From a checkpoint of a small autoregressive pixel model.
Model: 20-pixel images, layers 6.
Training: soap at rate 0.0016, 12800 steps, batches of 64.
Data: trained on photos of arthropod specimens (BIOSCAN-5M), 195000 training examples, 4.2 epochs.
Rows from block 3 of a small autoregressive pixel model, named by matrix and row number. Rows with one number belong to one neuron. Each number is 50 + 10 x the weight over its row's rms, rounded and kept within 0 to 99. All counts start at 0.
After each neuron's rows are labels from the 100 images, of 14976, where the neuron reaches its highest value: "strongest on" is what is common among them. Only what is clearly more common there than usual is listed. The data: photos of arthropod specimens (BIOSCAN-5M).
# fc1: MLP up (model.blocks.3.mlp.fc1.weight, 1280x320), inputs 256-319
# fc2: MLP down (model.blocks.3.mlp.fc2.weight, 320x1280, transposed), outputs 256-319

fc1.69:48 34 51 46 49 42 35 61 61 58 59 65 51 62 69 49 49 57 46 46 61 54 40 54 60 51 53 34 59 49 58 53 49 55 52 48 38 53 31 56 64 48 56 49 45 45 40 51 64 48 57 65 49 45 57 49 32 56 38 57 48 32 38 47
fc2.69:48 72 52 35 48 41 46 55 39 45 59 53 23 48 38 54 42 51 58 57 40 52 42 39 56 51 54 53 45 46 35 26 41 59 36 57 65 40 63 43 38 47 47 66 37 42 38 52 45 60 35 54 57 57 48 63 55 55 58 59 40 65 53 43
strongest on: order Coleoptera

fc1.221:47 39 59 63 35 64 59 46 47 62 45 59 62 72 46 57 39 30 53 66 52 59 56 60 58 51 37 53 57 32 54 35 47 74 44 62 59 47 51 47 29 51 36 47 29 41 53 53 41 31 53 43 46 38 54 51 68 54 56 49 40 52 55 50
fc2.221:60 29 39 47 51 54 32 50 47 40 67 50 54 55 52 67 59 41 59 51 51 55 63 47 49 45 35 55 55 62 44 45 46 55 51 57 64 41 47 49 36 66 61 59 50 35 62 59 47 52 50 40 66 44 51 50 57 57 44 41 55 49 37 51
strongest on: order Hymenoptera

fc1.1:42 60 49 56 37 42 48 66 33 58 32 34 48 36 37 47 57 38 50 48 69 40 45 25 49 56 40 52 44 51 55 53 51 60 44 51 69 42 66 52 66 59 61 40 40 38 40 33 50 53 51 44 51 31 51 44 53 55 38 60 49 62 60 48
fc2.1:59 45 40 49 61 54 50 61 51 59 53 45 47 50 40 55 45 47 51 54 58 40 54 52 58 46 68 60 58 61 46 38 41 55 55 51 46 67 29 25 39 43 52 41 51 68 50 56 59 66 55 66 55 60 59 56 54 53 62 45 68 29 47 47
strongest on: order Lepidoptera

fc1.184:45 55 28 45 47 38 58 53 55 29 47 58 50 48 32 35 56 61 54 54 54 44 56 43 60 59 55 35 48 51 39 29 61 51 51 53 73 56 62 53 50 59 34 42 44 49 55 59 37 55 38 56 59 55 34 46 60 50 54 54 51 52 52 58
fc2.184:60 68 48 51 64 50 54 55 45 59 40 45 49 49 49 68 51 42 44 54 42 48 41 45 55 51 25 43 40 52 49 48 46 50 43 55 58 32 29 46 50 39 61 29 44 60 55 42 43 70 65 52 48 48 40 64 40 52 41 49 43 49 29 61
strongest on: order Diptera

fc1.370:54 45 51 62 59 60 47 38 48 48 52 55 67 63 51 60 50 49 61 70 57 48 65 58 53 63 31 63 56 47 56 56 47 58 47 54 62 51 45 58 49 50 36 54 58 43 36 43 26 49 40 47 45 54 59 44 49 46 56 45 60 58 46 65
fc2.370:62 56 34 55 52 59 43 47 60 51 26 58 55 60 54 55 66 40 34 55 50 43 45 54 50 59 39 38 62 57 33 48 52 57 55 55 55 45 42 59 32 39 55 49 57 64 40 60 43 48 44 47 50 50 50 51 39 41 29 37 45 34 55 44
strongest on: order Hemiptera

fc1.8:60 53 54 42 61 57 54 57 64 39 54 41 41 76 69 48 52 53 65 40 58 42 50 63 53 46 56 54 51 45 49 68 44 46 59 55 48 56 42 50 70 35 50 32 44 42 46 29 50 46 49 49 44 45 58 44 49 56 33 48 53 49 47 56
fc2.8:50 40 36 59 50 50 63 43 39 48 44 52 65 25 56 63 52 55 54 75 63 70 51 54 53 44 63 34 53 65 53 35 35 44 32 25 40 20 65 47 35 41 43 61 66 46 20 49 38 48 44 57 52 48 45 54 50 34 60 44 44 71 67 54
strongest on: order Hemiptera

fc1.528:54 64 35 35 48 55 54 56 67 44 60 29 54 52 40 50 54 48 47 60 37 52 45 46 51 66 60 56 61 35 53 51 41 55 53 60 44 39 61 32 51 50 54 57 43 59 74 20 51 62 65 67 57 62 52 48 50 68 61 48 44 70 67 52
fc2.528:63 52 59 52 50 34 36 31 60 48 51 43 43 51 56 62 57 44 52 57 60 57 60 45 46 44 56 39 76 67 69 28 69 47 56 47 41 52 51 65 43 50 49 53 41 47 52 42 54 60 67 39 44 52 39 39 54 60 52 46 48 72 63 45
strongest on: order Lepidoptera

fc1.2:57 73 56 42 62 38 44 44 43 60 51 29 58 32 39 47 62 58 53 49 53 51 52 34 48 49 48 71 59 63 48 32 55 44 57 62 57 62 46 61 36 56 59 41 53 36 46 38 43 42 58 37 51 44 60 48 62 55 50 45 54 42 52 57
fc2.2:58 54 57 73 54 86 50 52 50 47 32 73 45 59 67 51 50 43 47 61 36 42 68 45 59 34 39 52 56 66 54 41 52 61 51 42 50 54 53 52 49 48 55 61 51 71 62 54 50 44 45 63 48 33 50 59 46 60 52 45 49 64 56 63
strongest on: order Hemiptera

fc1.631:60 47 51 54 52 40 63 49 58 65 50 49 47 31 60 56 51 38 65 40 52 39 64 35 31 50 50 50 57 54 50 36 29 52 53 56 61 47 54 42 39 72 46 62 42 37 62 46 47 65 44 74 56 44 55 34 42 50 40 78 59 43 35 52
fc2.631:57 54 45 35 47 61 55 38 68 54 52 50 49 61 43 55 57 49 51 64 46 35 44 35 52 47 47 59 71 40 49 60 55 61 39 43 51 69 54 57 49 53 47 44 52 57 47 39 46 56 53 43 54 40 46 45 49 47 53 46 46 34 52 54
strongest on: order Lepidoptera

fc1.68:46 38 46 51 40 71 73 53 43 50 41 53 47 53 48 53 54 54 47 59 47 34 57 56 48 44 47 57 51 68 65 43 66 58 60 54 32 42 35 49 53 47 56 55 38 48 32 61 37 49 45 32 38 46 42 53 53 64 58 34 37 45 48 47
fc2.68:42 52 59 48 58 59 50 57 43 52 43 53 33 50 49 66 33 45 60 51 31 59 57 44 48 61 55 53 54 55 50 34 46 55 43 50 52 35 50 52 51 52 49 56 54 63 55 64 41 72 40 60 48 42 58 55 51 56 48 48 52 57 56 41
strongest on: order Hymenoptera

fc1.339:46 47 25 57 47 43 61 53 58 39 62 63 56 38 38 28 48 49 50 29 71 56 52 51 52 45 31 48 37 42 46 52 22 65 38 62 52 61 65 57 50 60 51 47 44 55 56 42 42 59 55 39 39 45 59 66 44 65 38 64 37 55 56 50
fc2.339:53 33 37 25 55 54 41 44 73 60 55 41 65 50 42 45 68 45 45 58 65 51 62 46 45 54 61 49 45 62 56 43 55 40 57 41 74 39 61 42 44 51 58 45 47 66 54 40 53 39 44 62 51 70 53 50 54 64 37 46 54 50 47 50
strongest on: order Lepidoptera

fc1.690:58 61 45 40 46 38 58 30 48 48 55 51 48 44 50 45 56 58 65 64 55 54 42 56 48 37 44 60 48 55 42 54 34 82 44 54 55 52 65 44 41 40 60 62 50 44 45 37 47 44 47 55 24 49 68 44 52 49 52 60 55 34 56 60
fc2.690:60 31 46 54 49 75 69 30 55 67 63 53 49 55 64 69 55 40 48 53 55 53 67 48 60 54 56 68 52 42 47 66 69 47 50 44 20 45 45 42 41 54 49 58 62 58 36 71 49 48 51 57 37 47 49 56 52 52 42 43 58 60 56 63
strongest on: order Hemiptera

fc1.317:60 58 53 57 44 35 38 54 59 62 61 57 57 52 49 43 42 47 51 58 37 51 61 57 38 43 62 54 47 30 28 53 51 66 58 59 41 77 38 54 63 57 45 62 61 77 44 50 51 49 49 76 51 53 49 60 69 57 47 69 41 56 59 58
fc2.317:37 34 56 32 58 62 47 39 44 47 44 40 60 47 38 46 58 57 29 74 48 60 30 56 46 61 34 56 51 56 75 50 47 43 53 53 54 55 61 55 27 62 58 54 44 41 50 35 53 60 51 39 37 65 44 49 42 55 46 51 53 44 43 59
strongest on: order Lepidoptera

fc1.57:75 64 46 39 27 50 42 64 73 59 44 34 52 40 45 54 46 38 53 51 37 36 50 41 57 44 41 39 52 44 36 61 32 64 37 64 39 51 68 46 59 64 57 75 30 64 57 44 54 47 44 71 54 50 59 50 42 61 46 60 71 55 63 45
fc2.57:52 49 49 54 48 37 48 45 49 42 46 43 47 49 61 54 57 46 42 58 64 66 56 54 54 50 47 65 42 75 70 46 68 38 52 30 58 52 53 53 46 35 44 41 37 49 47 40 50 61 55 48 52 60 45 28 61 40 51 47 26 53 79 57
strongest on: order Lepidoptera

fc1.62:39 51 52 59 50 47 48 53 57 54 56 53 50 55 34 38 66 61 53 47 54 60 69 43 50 50 34 70 44 58 51 46 39 45 65 55 67 43 48 49 49 39 47 58 45 39 42 36 58 36 54 59 53 40 63 56 52 49 66 61 53 47 59 47
fc2.62:70 46 43 37 48 64 41 40 60 47 42 51 68 63 59 63 49 51 30 56 47 59 38 41 47 57 46 49 55 53 57 64 30 47 32 54 48 56 56 52 59 60 48 63 53 63 52 70 44 56 26 53 44 43 36 56 20 48 55 49 49 47 51 55
strongest on: order Hemiptera; family Tropiduchidae

fc1.653:55 38 45 50 56 34 63 34 48 45 43 58 48 38 46 55 40 54 45 48 46 59 49 58 48 43 42 67 64 51 40 69 50 66 48 49 53 63 33 31 62 54 55 45 45 66 57 57 60 47 60 55 35 48 46 46 44 70 67 52 47 51 68 34
fc2.653:59 45 37 51 56 57 53 43 54 43 53 54 63 44 34 52 41 29 47 50 36 53 67 54 68 40 48 60 54 52 60 53 56 46 53 50 50 63 56 37 44 49 48 47 37 50 38 34 43 42 47 47 55 62 43 51 37 57 51 40 47 49 51 63
strongest on: order Coleoptera

fc1.673:46 60 67 47 57 50 57 52 63 50 43 62 74 36 70 50 47 41 39 57 55 42 61 55 50 62 50 49 39 56 49 54 41 49 67 41 57 62 52 66 57 56 64 67 48 45 37 69 37 57 63 30 45 37 48 36 40 65 57 52 72 57 56 58
fc2.673:41 50 49 58 58 53 46 55 52 47 48 58 59 41 38 45 48 52 36 43 48 54 50 54 33 48 47 58 39 56 58 47 52 62 38 46 51 39 51 32 56 39 43 45 62 73 47 45 54 44 50 55 54 57 55 34 49 48 50 66 49 31 48 57
strongest on: order Hymenoptera

fc1.760:52 67 43 46 59 50 56 62 58 42 67 43 35 53 44 40 52 40 44 53 57 51 53 55 41 52 38 60 49 40 50 52 45 63 45 47 41 50 49 72 43 68 62 56 57 51 45 31 31 44 53 29 48 50 51 27 66 52 41 48 53 65 57 53
fc2.760:59 49 62 44 65 47 44 47 30 41 48 50 51 62 34 53 60 54 52 16 46 49 72 66 37 43 53 48 59 36 60 57 53 29 50 43 72 54 39 27 51 39 47 55 50 56 37 64 58 54 54 73 69 44 53 71 45 52 33 25 54 56 45 47
strongest on: order Diptera

fc1.409:45 41 55 40 40 50 52 57 70 50 59 61 58 48 58 64 34 51 63 57 46 52 57 54 55 58 28 48 55 51 61 58 44 39 58 56 43 58 40 53 35 53 43 51 60 50 53 46 53 56 60 58 54 43 77 46 55 42 60 55 53 43 43 56
fc2.409:52 61 40 69 58 30 46 52 52 50 29 43 64 50 62 48 52 35 53 55 79 48 77 46 65 48 56 51 51 53 57 69 31 46 63 44 49 42 66 59 36 66 56 48 58 55 55 50 41 35 44 56 50 39 41 46 41 42 39 51 42 50 54 81
strongest on: order Hemiptera

fc1.682:50 54 35 72 59 61 43 37 62 32 58 69 45 64 61 42 46 44 52 49 59 39 53 41 58 33 57 55 50 35 51 56 44 63 42 54 54 38 55 48 46 56 44 50 54 53 58 48 25 45 67 57 57 39 72 41 60 54 49 51 66 61 43 47
fc2.682:58 38 40 63 73 50 47 51 48 49 32 55 51 50 57 74 52 53 32 62 52 67 62 67 41 55 47 47 63 46 60 44 67 42 47 46 50 42 41 46 26 38 57 53 68 57 55 50 59 67 25 67 56 51 29 59 44 56 50 55 59 46 41 52
strongest on: order Diptera

fc1.494:50 36 42 55 53 45 54 71 40 50 50 49 43 49 48 53 45 56 62 55 55 55 48 62 68 23 45 40 46 44 72 63 56 55 32 46 49 58 41 54 54 52 63 48 39 32 52 30 50 50 70 49 47 56 56 57 42 49 33 28 67 61 46 54
fc2.494:53 47 51 55 58 68 60 58 52 38 48 27 53 61 61 53 57 51 58 56 37 52 55 52 72 57 50 58 58 70 48 56 58 48 65 54 51 35 33 54 54 58 46 66 54 61 67 62 72 60 35 37 53 50 59 49 36 61 58 49 37 46 40 70
strongest on: order Coleoptera

fc1.456:50 70 51 39 44 28 58 64 54 34 53 29 51 33 46 50 42 58 50 61 42 55 46 57 37 56 37 49 58 61 35 59 49 60 56 45 45 44 50 46 58 48 66 42 44 59 65 45 46 59 54 60 54 36 64 48 49 23 58 54 38 60 55 41
fc2.456:52 61 41 64 52 58 49 44 47 49 55 52 44 42 61 59 43 47 47 54 40 49 48 40 58 66 46 52 59 62 42 31 57 38 61 54 42 42 46 46 59 54 37 34 37 54 74 38 51 58 46 44 43 62 36 51 57 55 56 30 52 67 53 38
strongest on: order Coleoptera

fc1.369:64 41 55 36 42 47 54 53 66 27 59 53 63 58 61 32 39 41 53 50 52 37 41 48 49 72 48 53 16 35 42 49 51 43 34 56 48 54 38 51 56 53 40 49 52 45 28 51 39 51 50 52 64 50 53 56 46 54 43 53 60 56 49 50
fc2.369:44 41 39 58 69 60 46 68 45 38 48 54 57 40 55 52 48 30 69 55 45 69 77 47 40 57 69 43 52 61 41 44 42 41 54 51 51 33 44 49 27 52 53 37 43 70 61 61 83 44 44 51 35 42 64 60 40 64 53 56 46 49 32 49
strongest on: order Hymenoptera

fc1.573:34 60 40 56 61 38 49 48 32 40 57 33 36 39 40 33 65 43 39 50 63 47 47 44 55 66 52 57 50 53 50 59 40 63 43 51 67 62 48 56 39 52 50 39 51 41 43 20 44 44 73 46 59 70 39 44 44 55 24 66 59 57 67 47
fc2.573:66 46 59 38 49 62 50 62 45 52 46 55 49 65 38 60 56 30 61 43 51 46 43 60 53 35 46 38 51 43 49 49 45 30 54 55 39 40 55 50 69 54 56 44 49 56 60 62 29 61 34 60 60 33 58 41 66 65 38 50 34 40 36 57
strongest on: order Lepidoptera

fc1.190:50 58 47 56 59 47 31 50 49 55 62 43 54 46 61 61 60 69 47 64 50 49 57 61 81 53 39 58 62 59 34 24 57 71 48 46 47 54 40 45 51 51 74 52 58 55 49 46 34 59 55 74 38 58 45 61 49 42 68 50 54 40 43 57
fc2.190:39 39 62 50 48 48 67 45 46 47 37 49 45 32 30 59 43 46 52 56 53 50 51 48 68 53 56 40 46 57 42 53 50 56 44 59 60 52 47 25 44 54 47 45 55 50 67 47 79 62 29 59 42 47 37 43 31 54 41 58 53 35 56 55
strongest on: order Hemiptera

fc1.75:54 54 37 42 43 29 51 43 43 64 52 51 59 44 46 59 58 71 48 35 31 49 37 44 35 65 50 36 67 47 59 59 45 47 51 33 61 66 47 60 54 56 64 40 34 69 41 41 54 55 55 39 42 47 40 44 37 44 34 53 46 52 52 47
fc2.75:54 47 24 58 63 63 39 45 58 35 68 30 68 56 67 51 50 52 45 58 39 70 43 61 57 61 51 51 65 52 60 47 50 60 50 60 48 48 39 44 41 54 61 68 47 48 61 49 71 70 46 31 54 60 33 61 56 56 62 35 42 63 55 31
strongest on: order Lepidoptera

fc1.691:31 50 56 54 60 68 47 33 48 40 43 49 38 42 60 45 57 49 49 47 57 39 47 46 48 66 49 43 26 45 49 34 35 41 44 39 42 68 50 55 45 64 69 66 42 52 54 65 43 48 47 46 54 55 52 47 52 33 43 36 43 56 43 31
fc2.691:57 64 52 48 56 51 61 64 38 59 43 60 50 39 43 29 54 50 57 25 33 64 64 45 63 31 79 45 44 43 33 64 64 51 57 45 40 46 51 48 42 51 43 53 59 61 33 42 45 48 53 55 55 49 45 54 37 54 43 51 45 57 53 38
strongest on: order Hymenoptera

fc1.193:56 76 28 70 45 62 62 50 46 49 58 67 42 29 44 36 47 41 45 51 58 56 48 43 61 57 53 46 64 38 37 41 38 43 45 43 65 62 68 49 44 82 47 51 49 41 64 49 42 55 50 54 37 57 67 42 50 62 42 49 50 43 62 50
fc2.193:55 46 46 58 57 46 50 50 50 37 42 45 70 46 46 35 52 53 63 49 53 61 47 39 45 44 42 45 61 57 43 59 60 57 45 47 82 59 53 42 40 38 47 64 44 67 61 49 38 52 41 73 48 59 38 54 52 54 22 51 49 52 47 26
strongest on: order Diptera

fc1.611:58 49 42 41 35 31 58 49 48 58 64 48 37 45 70 46 32 50 45 56 45 39 38 50 31 51 49 45 65 56 58 62 40 50 55 38 50 37 50 68 34 56 52 66 49 68 50 40 50 64 41 59 44 49 48 42 47 59 43 66 46 49 60 62
fc2.611:56 57 56 46 40 54 40 53 64 42 46 34 49 48 35 45 79 44 59 44 47 41 62 56 43 51 46 58 53 48 40 55 50 41 49 49 54 54 52 50 46 44 46 57 39 47 49 42 40 50 41 33 45 45 58 53 55 46 55 40 43 55 69 36
strongest on: order Lepidoptera

fc1.416:41 50 58 72 56 50 55 56 50 50 42 56 46 65 46 54 47 44 38 65 65 40 47 31 60 35 51 46 54 51 52 55 43 65 57 46 50 58 48 45 43 54 62 49 53 61 55 51 25 43 55 49 48 42 40 36 53 59 55 47 53 62 47 58
fc2.416:60 42 50 64 75 52 74 48 55 55 31 35 42 62 40 57 37 55 47 44 42 59 58 49 48 34 55 43 42 40 60 58 43 57 33 49 55 64 56 38 42 39 61 50 61 70 42 51 47 73 53 77 56 59 47 62 31 51 22 46 49 59 48 36
strongest on: order Diptera

fc1.624:51 52 45 53 58 56 48 39 61 57 48 45 58 45 54 41 41 35 53 69 62 50 31 50 64 55 46 46 60 47 53 74 58 37 44 64 69 52 71 58 48 87 47 59 36 42 56 48 51 55 56 39 59 30 60 36 73 54 68 63 42 53 51 63
fc2.624:57 68 54 53 69 40 57 47 35 24 51 50 34 55 65 53 44 41 58 54 52 49 55 55 47 43 61 35 48 59 53 50 50 55 52 50 41 37 24 37 45 32 49 43 58 54 63 60 55 50 44 59 51 48 42 64 50 60 55 21 52 52 28 53
strongest on: order Diptera

fc1.389:52 44 45 54 43 56 40 61 56 48 54 09 51 52 47 47 51 41 57 54 45 43 27 62 41 59 43 43 46 41 34 62 42 61 50 52 67 58 44 65 44 40 59 54 54 51 40 31 48 55 45 51 48 54 56 41 44 64 59 48 54 57 50 42
fc2.389:62 68 40 45 45 37 37 61 67 37 49 35 58 62 48 67 49 58 62 43 45 48 39 51 56 62 51 30 52 56 58 56 70 18 41 33 60 56 36 39 60 52 69 56 61 38 47 51 54 54 56 40 50 50 58 42 38 44 58 46 45 60 44 67
strongest on: order Lepidoptera

fc1.228:53 59 51 46 29 61 49 59 52 55 54 50 50 58 46 45 37 51 46 62 58 35 37 55 42 62 43 50 58 48 51 52 48 58 45 52 48 39 46 53 48 56 42 65 24 43 29 35 51 39 42 48 45 45 61 39 59 67 61 58 54 55 61 41
fc2.228:60 44 49 52 29 40 58 48 38 57 58 54 49 47 38 52 51 41 49 35 51 53 43 41 65 50 61 55 42 53 52 48 50 33 60 45 53 67 48 49 64 49 40 62 45 45 47 44 48 41 60 60 49 68 55 40 26 50 45 52 68 47 27 18
strongest on: order Hymenoptera

fc1.203:40 29 56 53 44 39 53 27 37 32 58 30 63 39 60 57 52 61 56 49 58 45 50 29 42 60 68 55 52 30 43 46 27 40 51 51 48 62 50 66 35 46 59 32 64 51 62 30 35 46 48 33 46 64 43 50 42 42 59 44 39 52 55 42
fc2.203:44 55 52 43 74 72 59 42 63 72 45 42 52 43 41 56 39 41 50 30 48 54 35 55 56 39 41 55 48 42 64 67 53 57 53 63 57 54 51 47 40 34 46 46 63 73 53 56 44 55 57 64 64 40 63 53 67 34 48 60 43 43 51 43
strongest on: order Diptera

fc1.666:39 42 42 59 31 41 50 38 57 45 60 62 55 55 43 47 62 33 60 64 66 36 58 37 66 50 53 50 57 38 38 53 49 39 33 50 63 52 69 52 53 67 53 43 47 54 71 54 51 61 45 63 52 40 59 31 48 47 62 57 45 46 50 63
fc2.666:55 45 52 50 62 53 38 45 40 50 44 51 41 54 61 63 63 38 51 41 50 60 36 51 38 47 42 47 29 56 55 50 57 56 36 55 54 39 25 40 51 42 40 52 49 63 69 53 49 51 42 47 60 49 36 57 56 45 56 55 61 46 22 56
strongest on: order Diptera

fc1.316:62 58 60 42 52 44 50 56 37 52 41 45 43 51 57 49 47 54 57 45 43 29 49 58 51 55 37 41 51 51 55 43 62 55 33 56 50 64 54 64 55 50 46 43 32 43 62 45 46 47 52 40 58 30 45 43 52 66 53 54 60 49 49 66
fc2.316:47 32 47 43 38 46 45 46 48 41 47 45 51 52 51 43 42 39 68 45 30 61 51 47 38 46 54 60 33 63 52 43 56 46 67 43 58 55 58 52 61 39 65 33 49 37 40 37 37 49 46 51 35 61 46 56 53 43 31 40 55 43 40 38
strongest on: order Hymenoptera

fc1.276:50 66 47 54 40 53 46 52 42 42 52 66 70 36 51 34 58 59 43 69 51 56 61 48 45 66 37 52 56 30 50 55 47 78 36 45 54 63 37 82 48 62 44 66 43 37 48 60 62 65 61 65 44 55 56 35 65 65 45 60 57 69 41 57
fc2.276:60 40 65 50 50 60 38 41 51 62 56 43 56 32 42 32 47 50 48 51 39 62 50 57 63 47 41 53 47 62 49 65 36 41 64 55 49 63 64 32 46 58 58 59 65 50 36 29 41 48 50 39 45 57 27 50 38 45 43 48 46 31 54 42
strongest on: order Hemiptera

fc1.20:49 51 47 44 38 48 65 55 44 62 55 51 44 29 56 58 37 42 46 56 47 44 52 42 53 38 45 50 70 50 39 52 32 59 62 39 50 54 32 58 54 50 52 51 49 59 71 14 40 54 37 56 52 48 46 47 56 51 52 60 51 47 51 53
fc2.20:46 56 42 44 53 72 52 54 53 63 50 36 65 66 51 53 47 55 45 56 49 59 39 39 47 60 49 64 47 41 39 71 38 58 57 71 49 60 45 46 54 37 59 67 46 53 46 59 52 50 49 56 50 46 57 50 60 44 58 37 46 52 49 31
strongest on: order Lepidoptera

fc1.699:47 59 67 41 50 52 31 56 56 63 57 53 54 55 54 66 63 40 53 50 37 46 43 52 17 47 54 54 71 50 43 58 47 55 45 67 65 43 65 74 60 32 37 44 45 51 64 54 59 43 43 56 64 45 62 46 25 39 54 43 68 62 51 69
fc2.699:43 34 40 45 68 63 42 37 45 57 31 30 36 41 57 61 64 50 51 37 71 56 48 58 54 47 36 69 54 68 33 35 55 42 53 55 59 42 46 39 39 46 46 55 46 54 55 45 59 65 38 21 45 47 61 54 61 42 42 50 44 53 58 40
strongest on: order Coleoptera

fc1.226:51 46 48 37 46 55 64 34 43 41 59 43 53 55 61 52 40 52 40 48 25 65 44 46 30 62 53 50 58 49 50 43 58 37 60 46 57 39 52 43 62 45 39 42 32 42 42 39 57 48 47 41 62 61 50 50 49 73 55 57 34 60 48 51
fc2.226:53 55 41 56 47 55 54 50 36 46 46 67 57 46 55 52 47 35 51 53 53 55 50 47 52 33 41 53 53 45 63 48 43 46 50 45 53 39 40 48 40 72 54 60 58 66 49 61 23 45 54 74 47 40 44 51 51 49 40 49 60 49 50 48
strongest on: order Lepidoptera

fc1.77:60 68 39 46 44 66 63 58 53 66 65 39 43 40 50 42 26 39 45 66 62 42 50 39 44 45 50 50 61 28 47 57 60 62 50 61 42 46 59 41 48 67 52 65 43 59 53 51 53 50 46 65 42 39 43 54 49 49 51 60 48 39 47 52
fc2.77:28 61 60 41 37 51 39 44 56 55 35 39 50 52 47 53 55 51 49 59 53 54 44 44 30 44 59 57 21 61 50 62 55 52 49 32 48 63 66 61 54 49 59 57 37 48 56 41 40 54 52 41 42 60 43 35 38 69 53 64 41 56 47 48
strongest on: order Lepidoptera

fc1.427:34 58 59 51 31 67 39 62 64 57 52 54 40 62 51 38 44 50 43 51 49 37 39 52 65 41 54 45 50 46 42 45 56 37 48 67 36 49 45 33 47 70 46 50 56 51 29 49 33 51 54 42 61 39 52 56 48 45 61 53 52 67 36 61
fc2.427:56 50 32 57 56 54 59 47 47 26 52 49 47 41 49 59 65 59 34 45 53 45 74 59 35 56 66 52 55 42 50 47 38 43 60 45 45 54 73 69 70 56 64 46 47 53 64 43 75 57 46 32 54 57 52 51 47 52 57 42 47 45 42 46
strongest on: order Hymenoptera

fc1.519:50 80 57 47 46 58 50 28 38 54 45 46 60 53 49 64 54 51 44 46 54 35 60 38 51 31 45 65 64 38 50 55 31 59 68 36 44 73 41 47 51 46 42 23 40 57 52 32 37 50 66 39 56 49 44 68 50 45 39 43 59 62 63 48
fc2.519:52 56 57 40 46 51 44 49 62 46 31 59 27 63 65 36 63 36 54 45 67 43 62 57 76 50 59 39 51 69 64 44 65 39 53 37 54 33 49 62 36 47 58 41 43 54 35 70 40 44 27 61 52 51 56 65 59 49 46 62 60 49 49 57
strongest on: order Diptera

fc1.333:57 39 54 61 60 59 39 55 58 53 30 59 47 42 40 48 33 58 53 33 35 52 39 43 40 53 52 56 70 52 55 60 51 38 63 66 52 51 24 34 35 54 27 55 40 50 47 49 50 40 50 39 53 73 54 37 68 52 41 36 52 47 59 51
fc2.333:51 40 50 57 52 48 55 49 52 48 63 68 63 55 57 33 58 67 55 35 69 51 59 60 53 42 41 52 48 52 34 44 34 46 35 43 55 58 62 58 57 46 47 69 52 66 50 43 35 53 50 43 29 66 47 63 42 44 47 49 64 48 42 23
strongest on: order Hymenoptera

fc1.80:44 60 56 44 57 68 47 52 29 57 75 21 50 65 56 53 47 44 39 44 50 56 51 34 52 53 51 71 51 52 39 33 46 43 56 46 34 53 51 58 55 57 42 44 49 36 69 47 49 40 40 59 63 43 27 49 58 50 37 34 58 42 48 38
fc2.80:48 41 55 59 46 39 47 58 59 38 50 59 62 41 36 43 63 71 60 50 37 39 48 45 45 62 59 39 51 51 49 50 51 39 27 39 55 50 66 74 44 63 43 56 53 45 55 54 65 61 34 34 48 58 44 67 27 50 62 51 33 57 66 50
strongest on: order Coleoptera

fc1.351:50 55 58 41 46 30 48 49 46 36 72 58 54 27 61 52 37 49 42 56 46 57 43 36 52 50 40 62 48 64 41 60 57 54 49 45 60 61 52 56 75 57 40 56 48 43 69 47 47 24 51 38 53 62 55 58 46 59 45 61 53 39 50 56
fc2.351:62 31 67 47 40 48 42 50 59 66 78 59 44 43 38 52 45 54 70 50 55 42 40 48 29 42 50 39 45 66 47 27 41 52 57 57 59 42 41 34 47 72 34 42 58 55 51 48 51 66 44 61 33 44 54 58 51 60 31 55 43 43 57 56
strongest on: order Coleoptera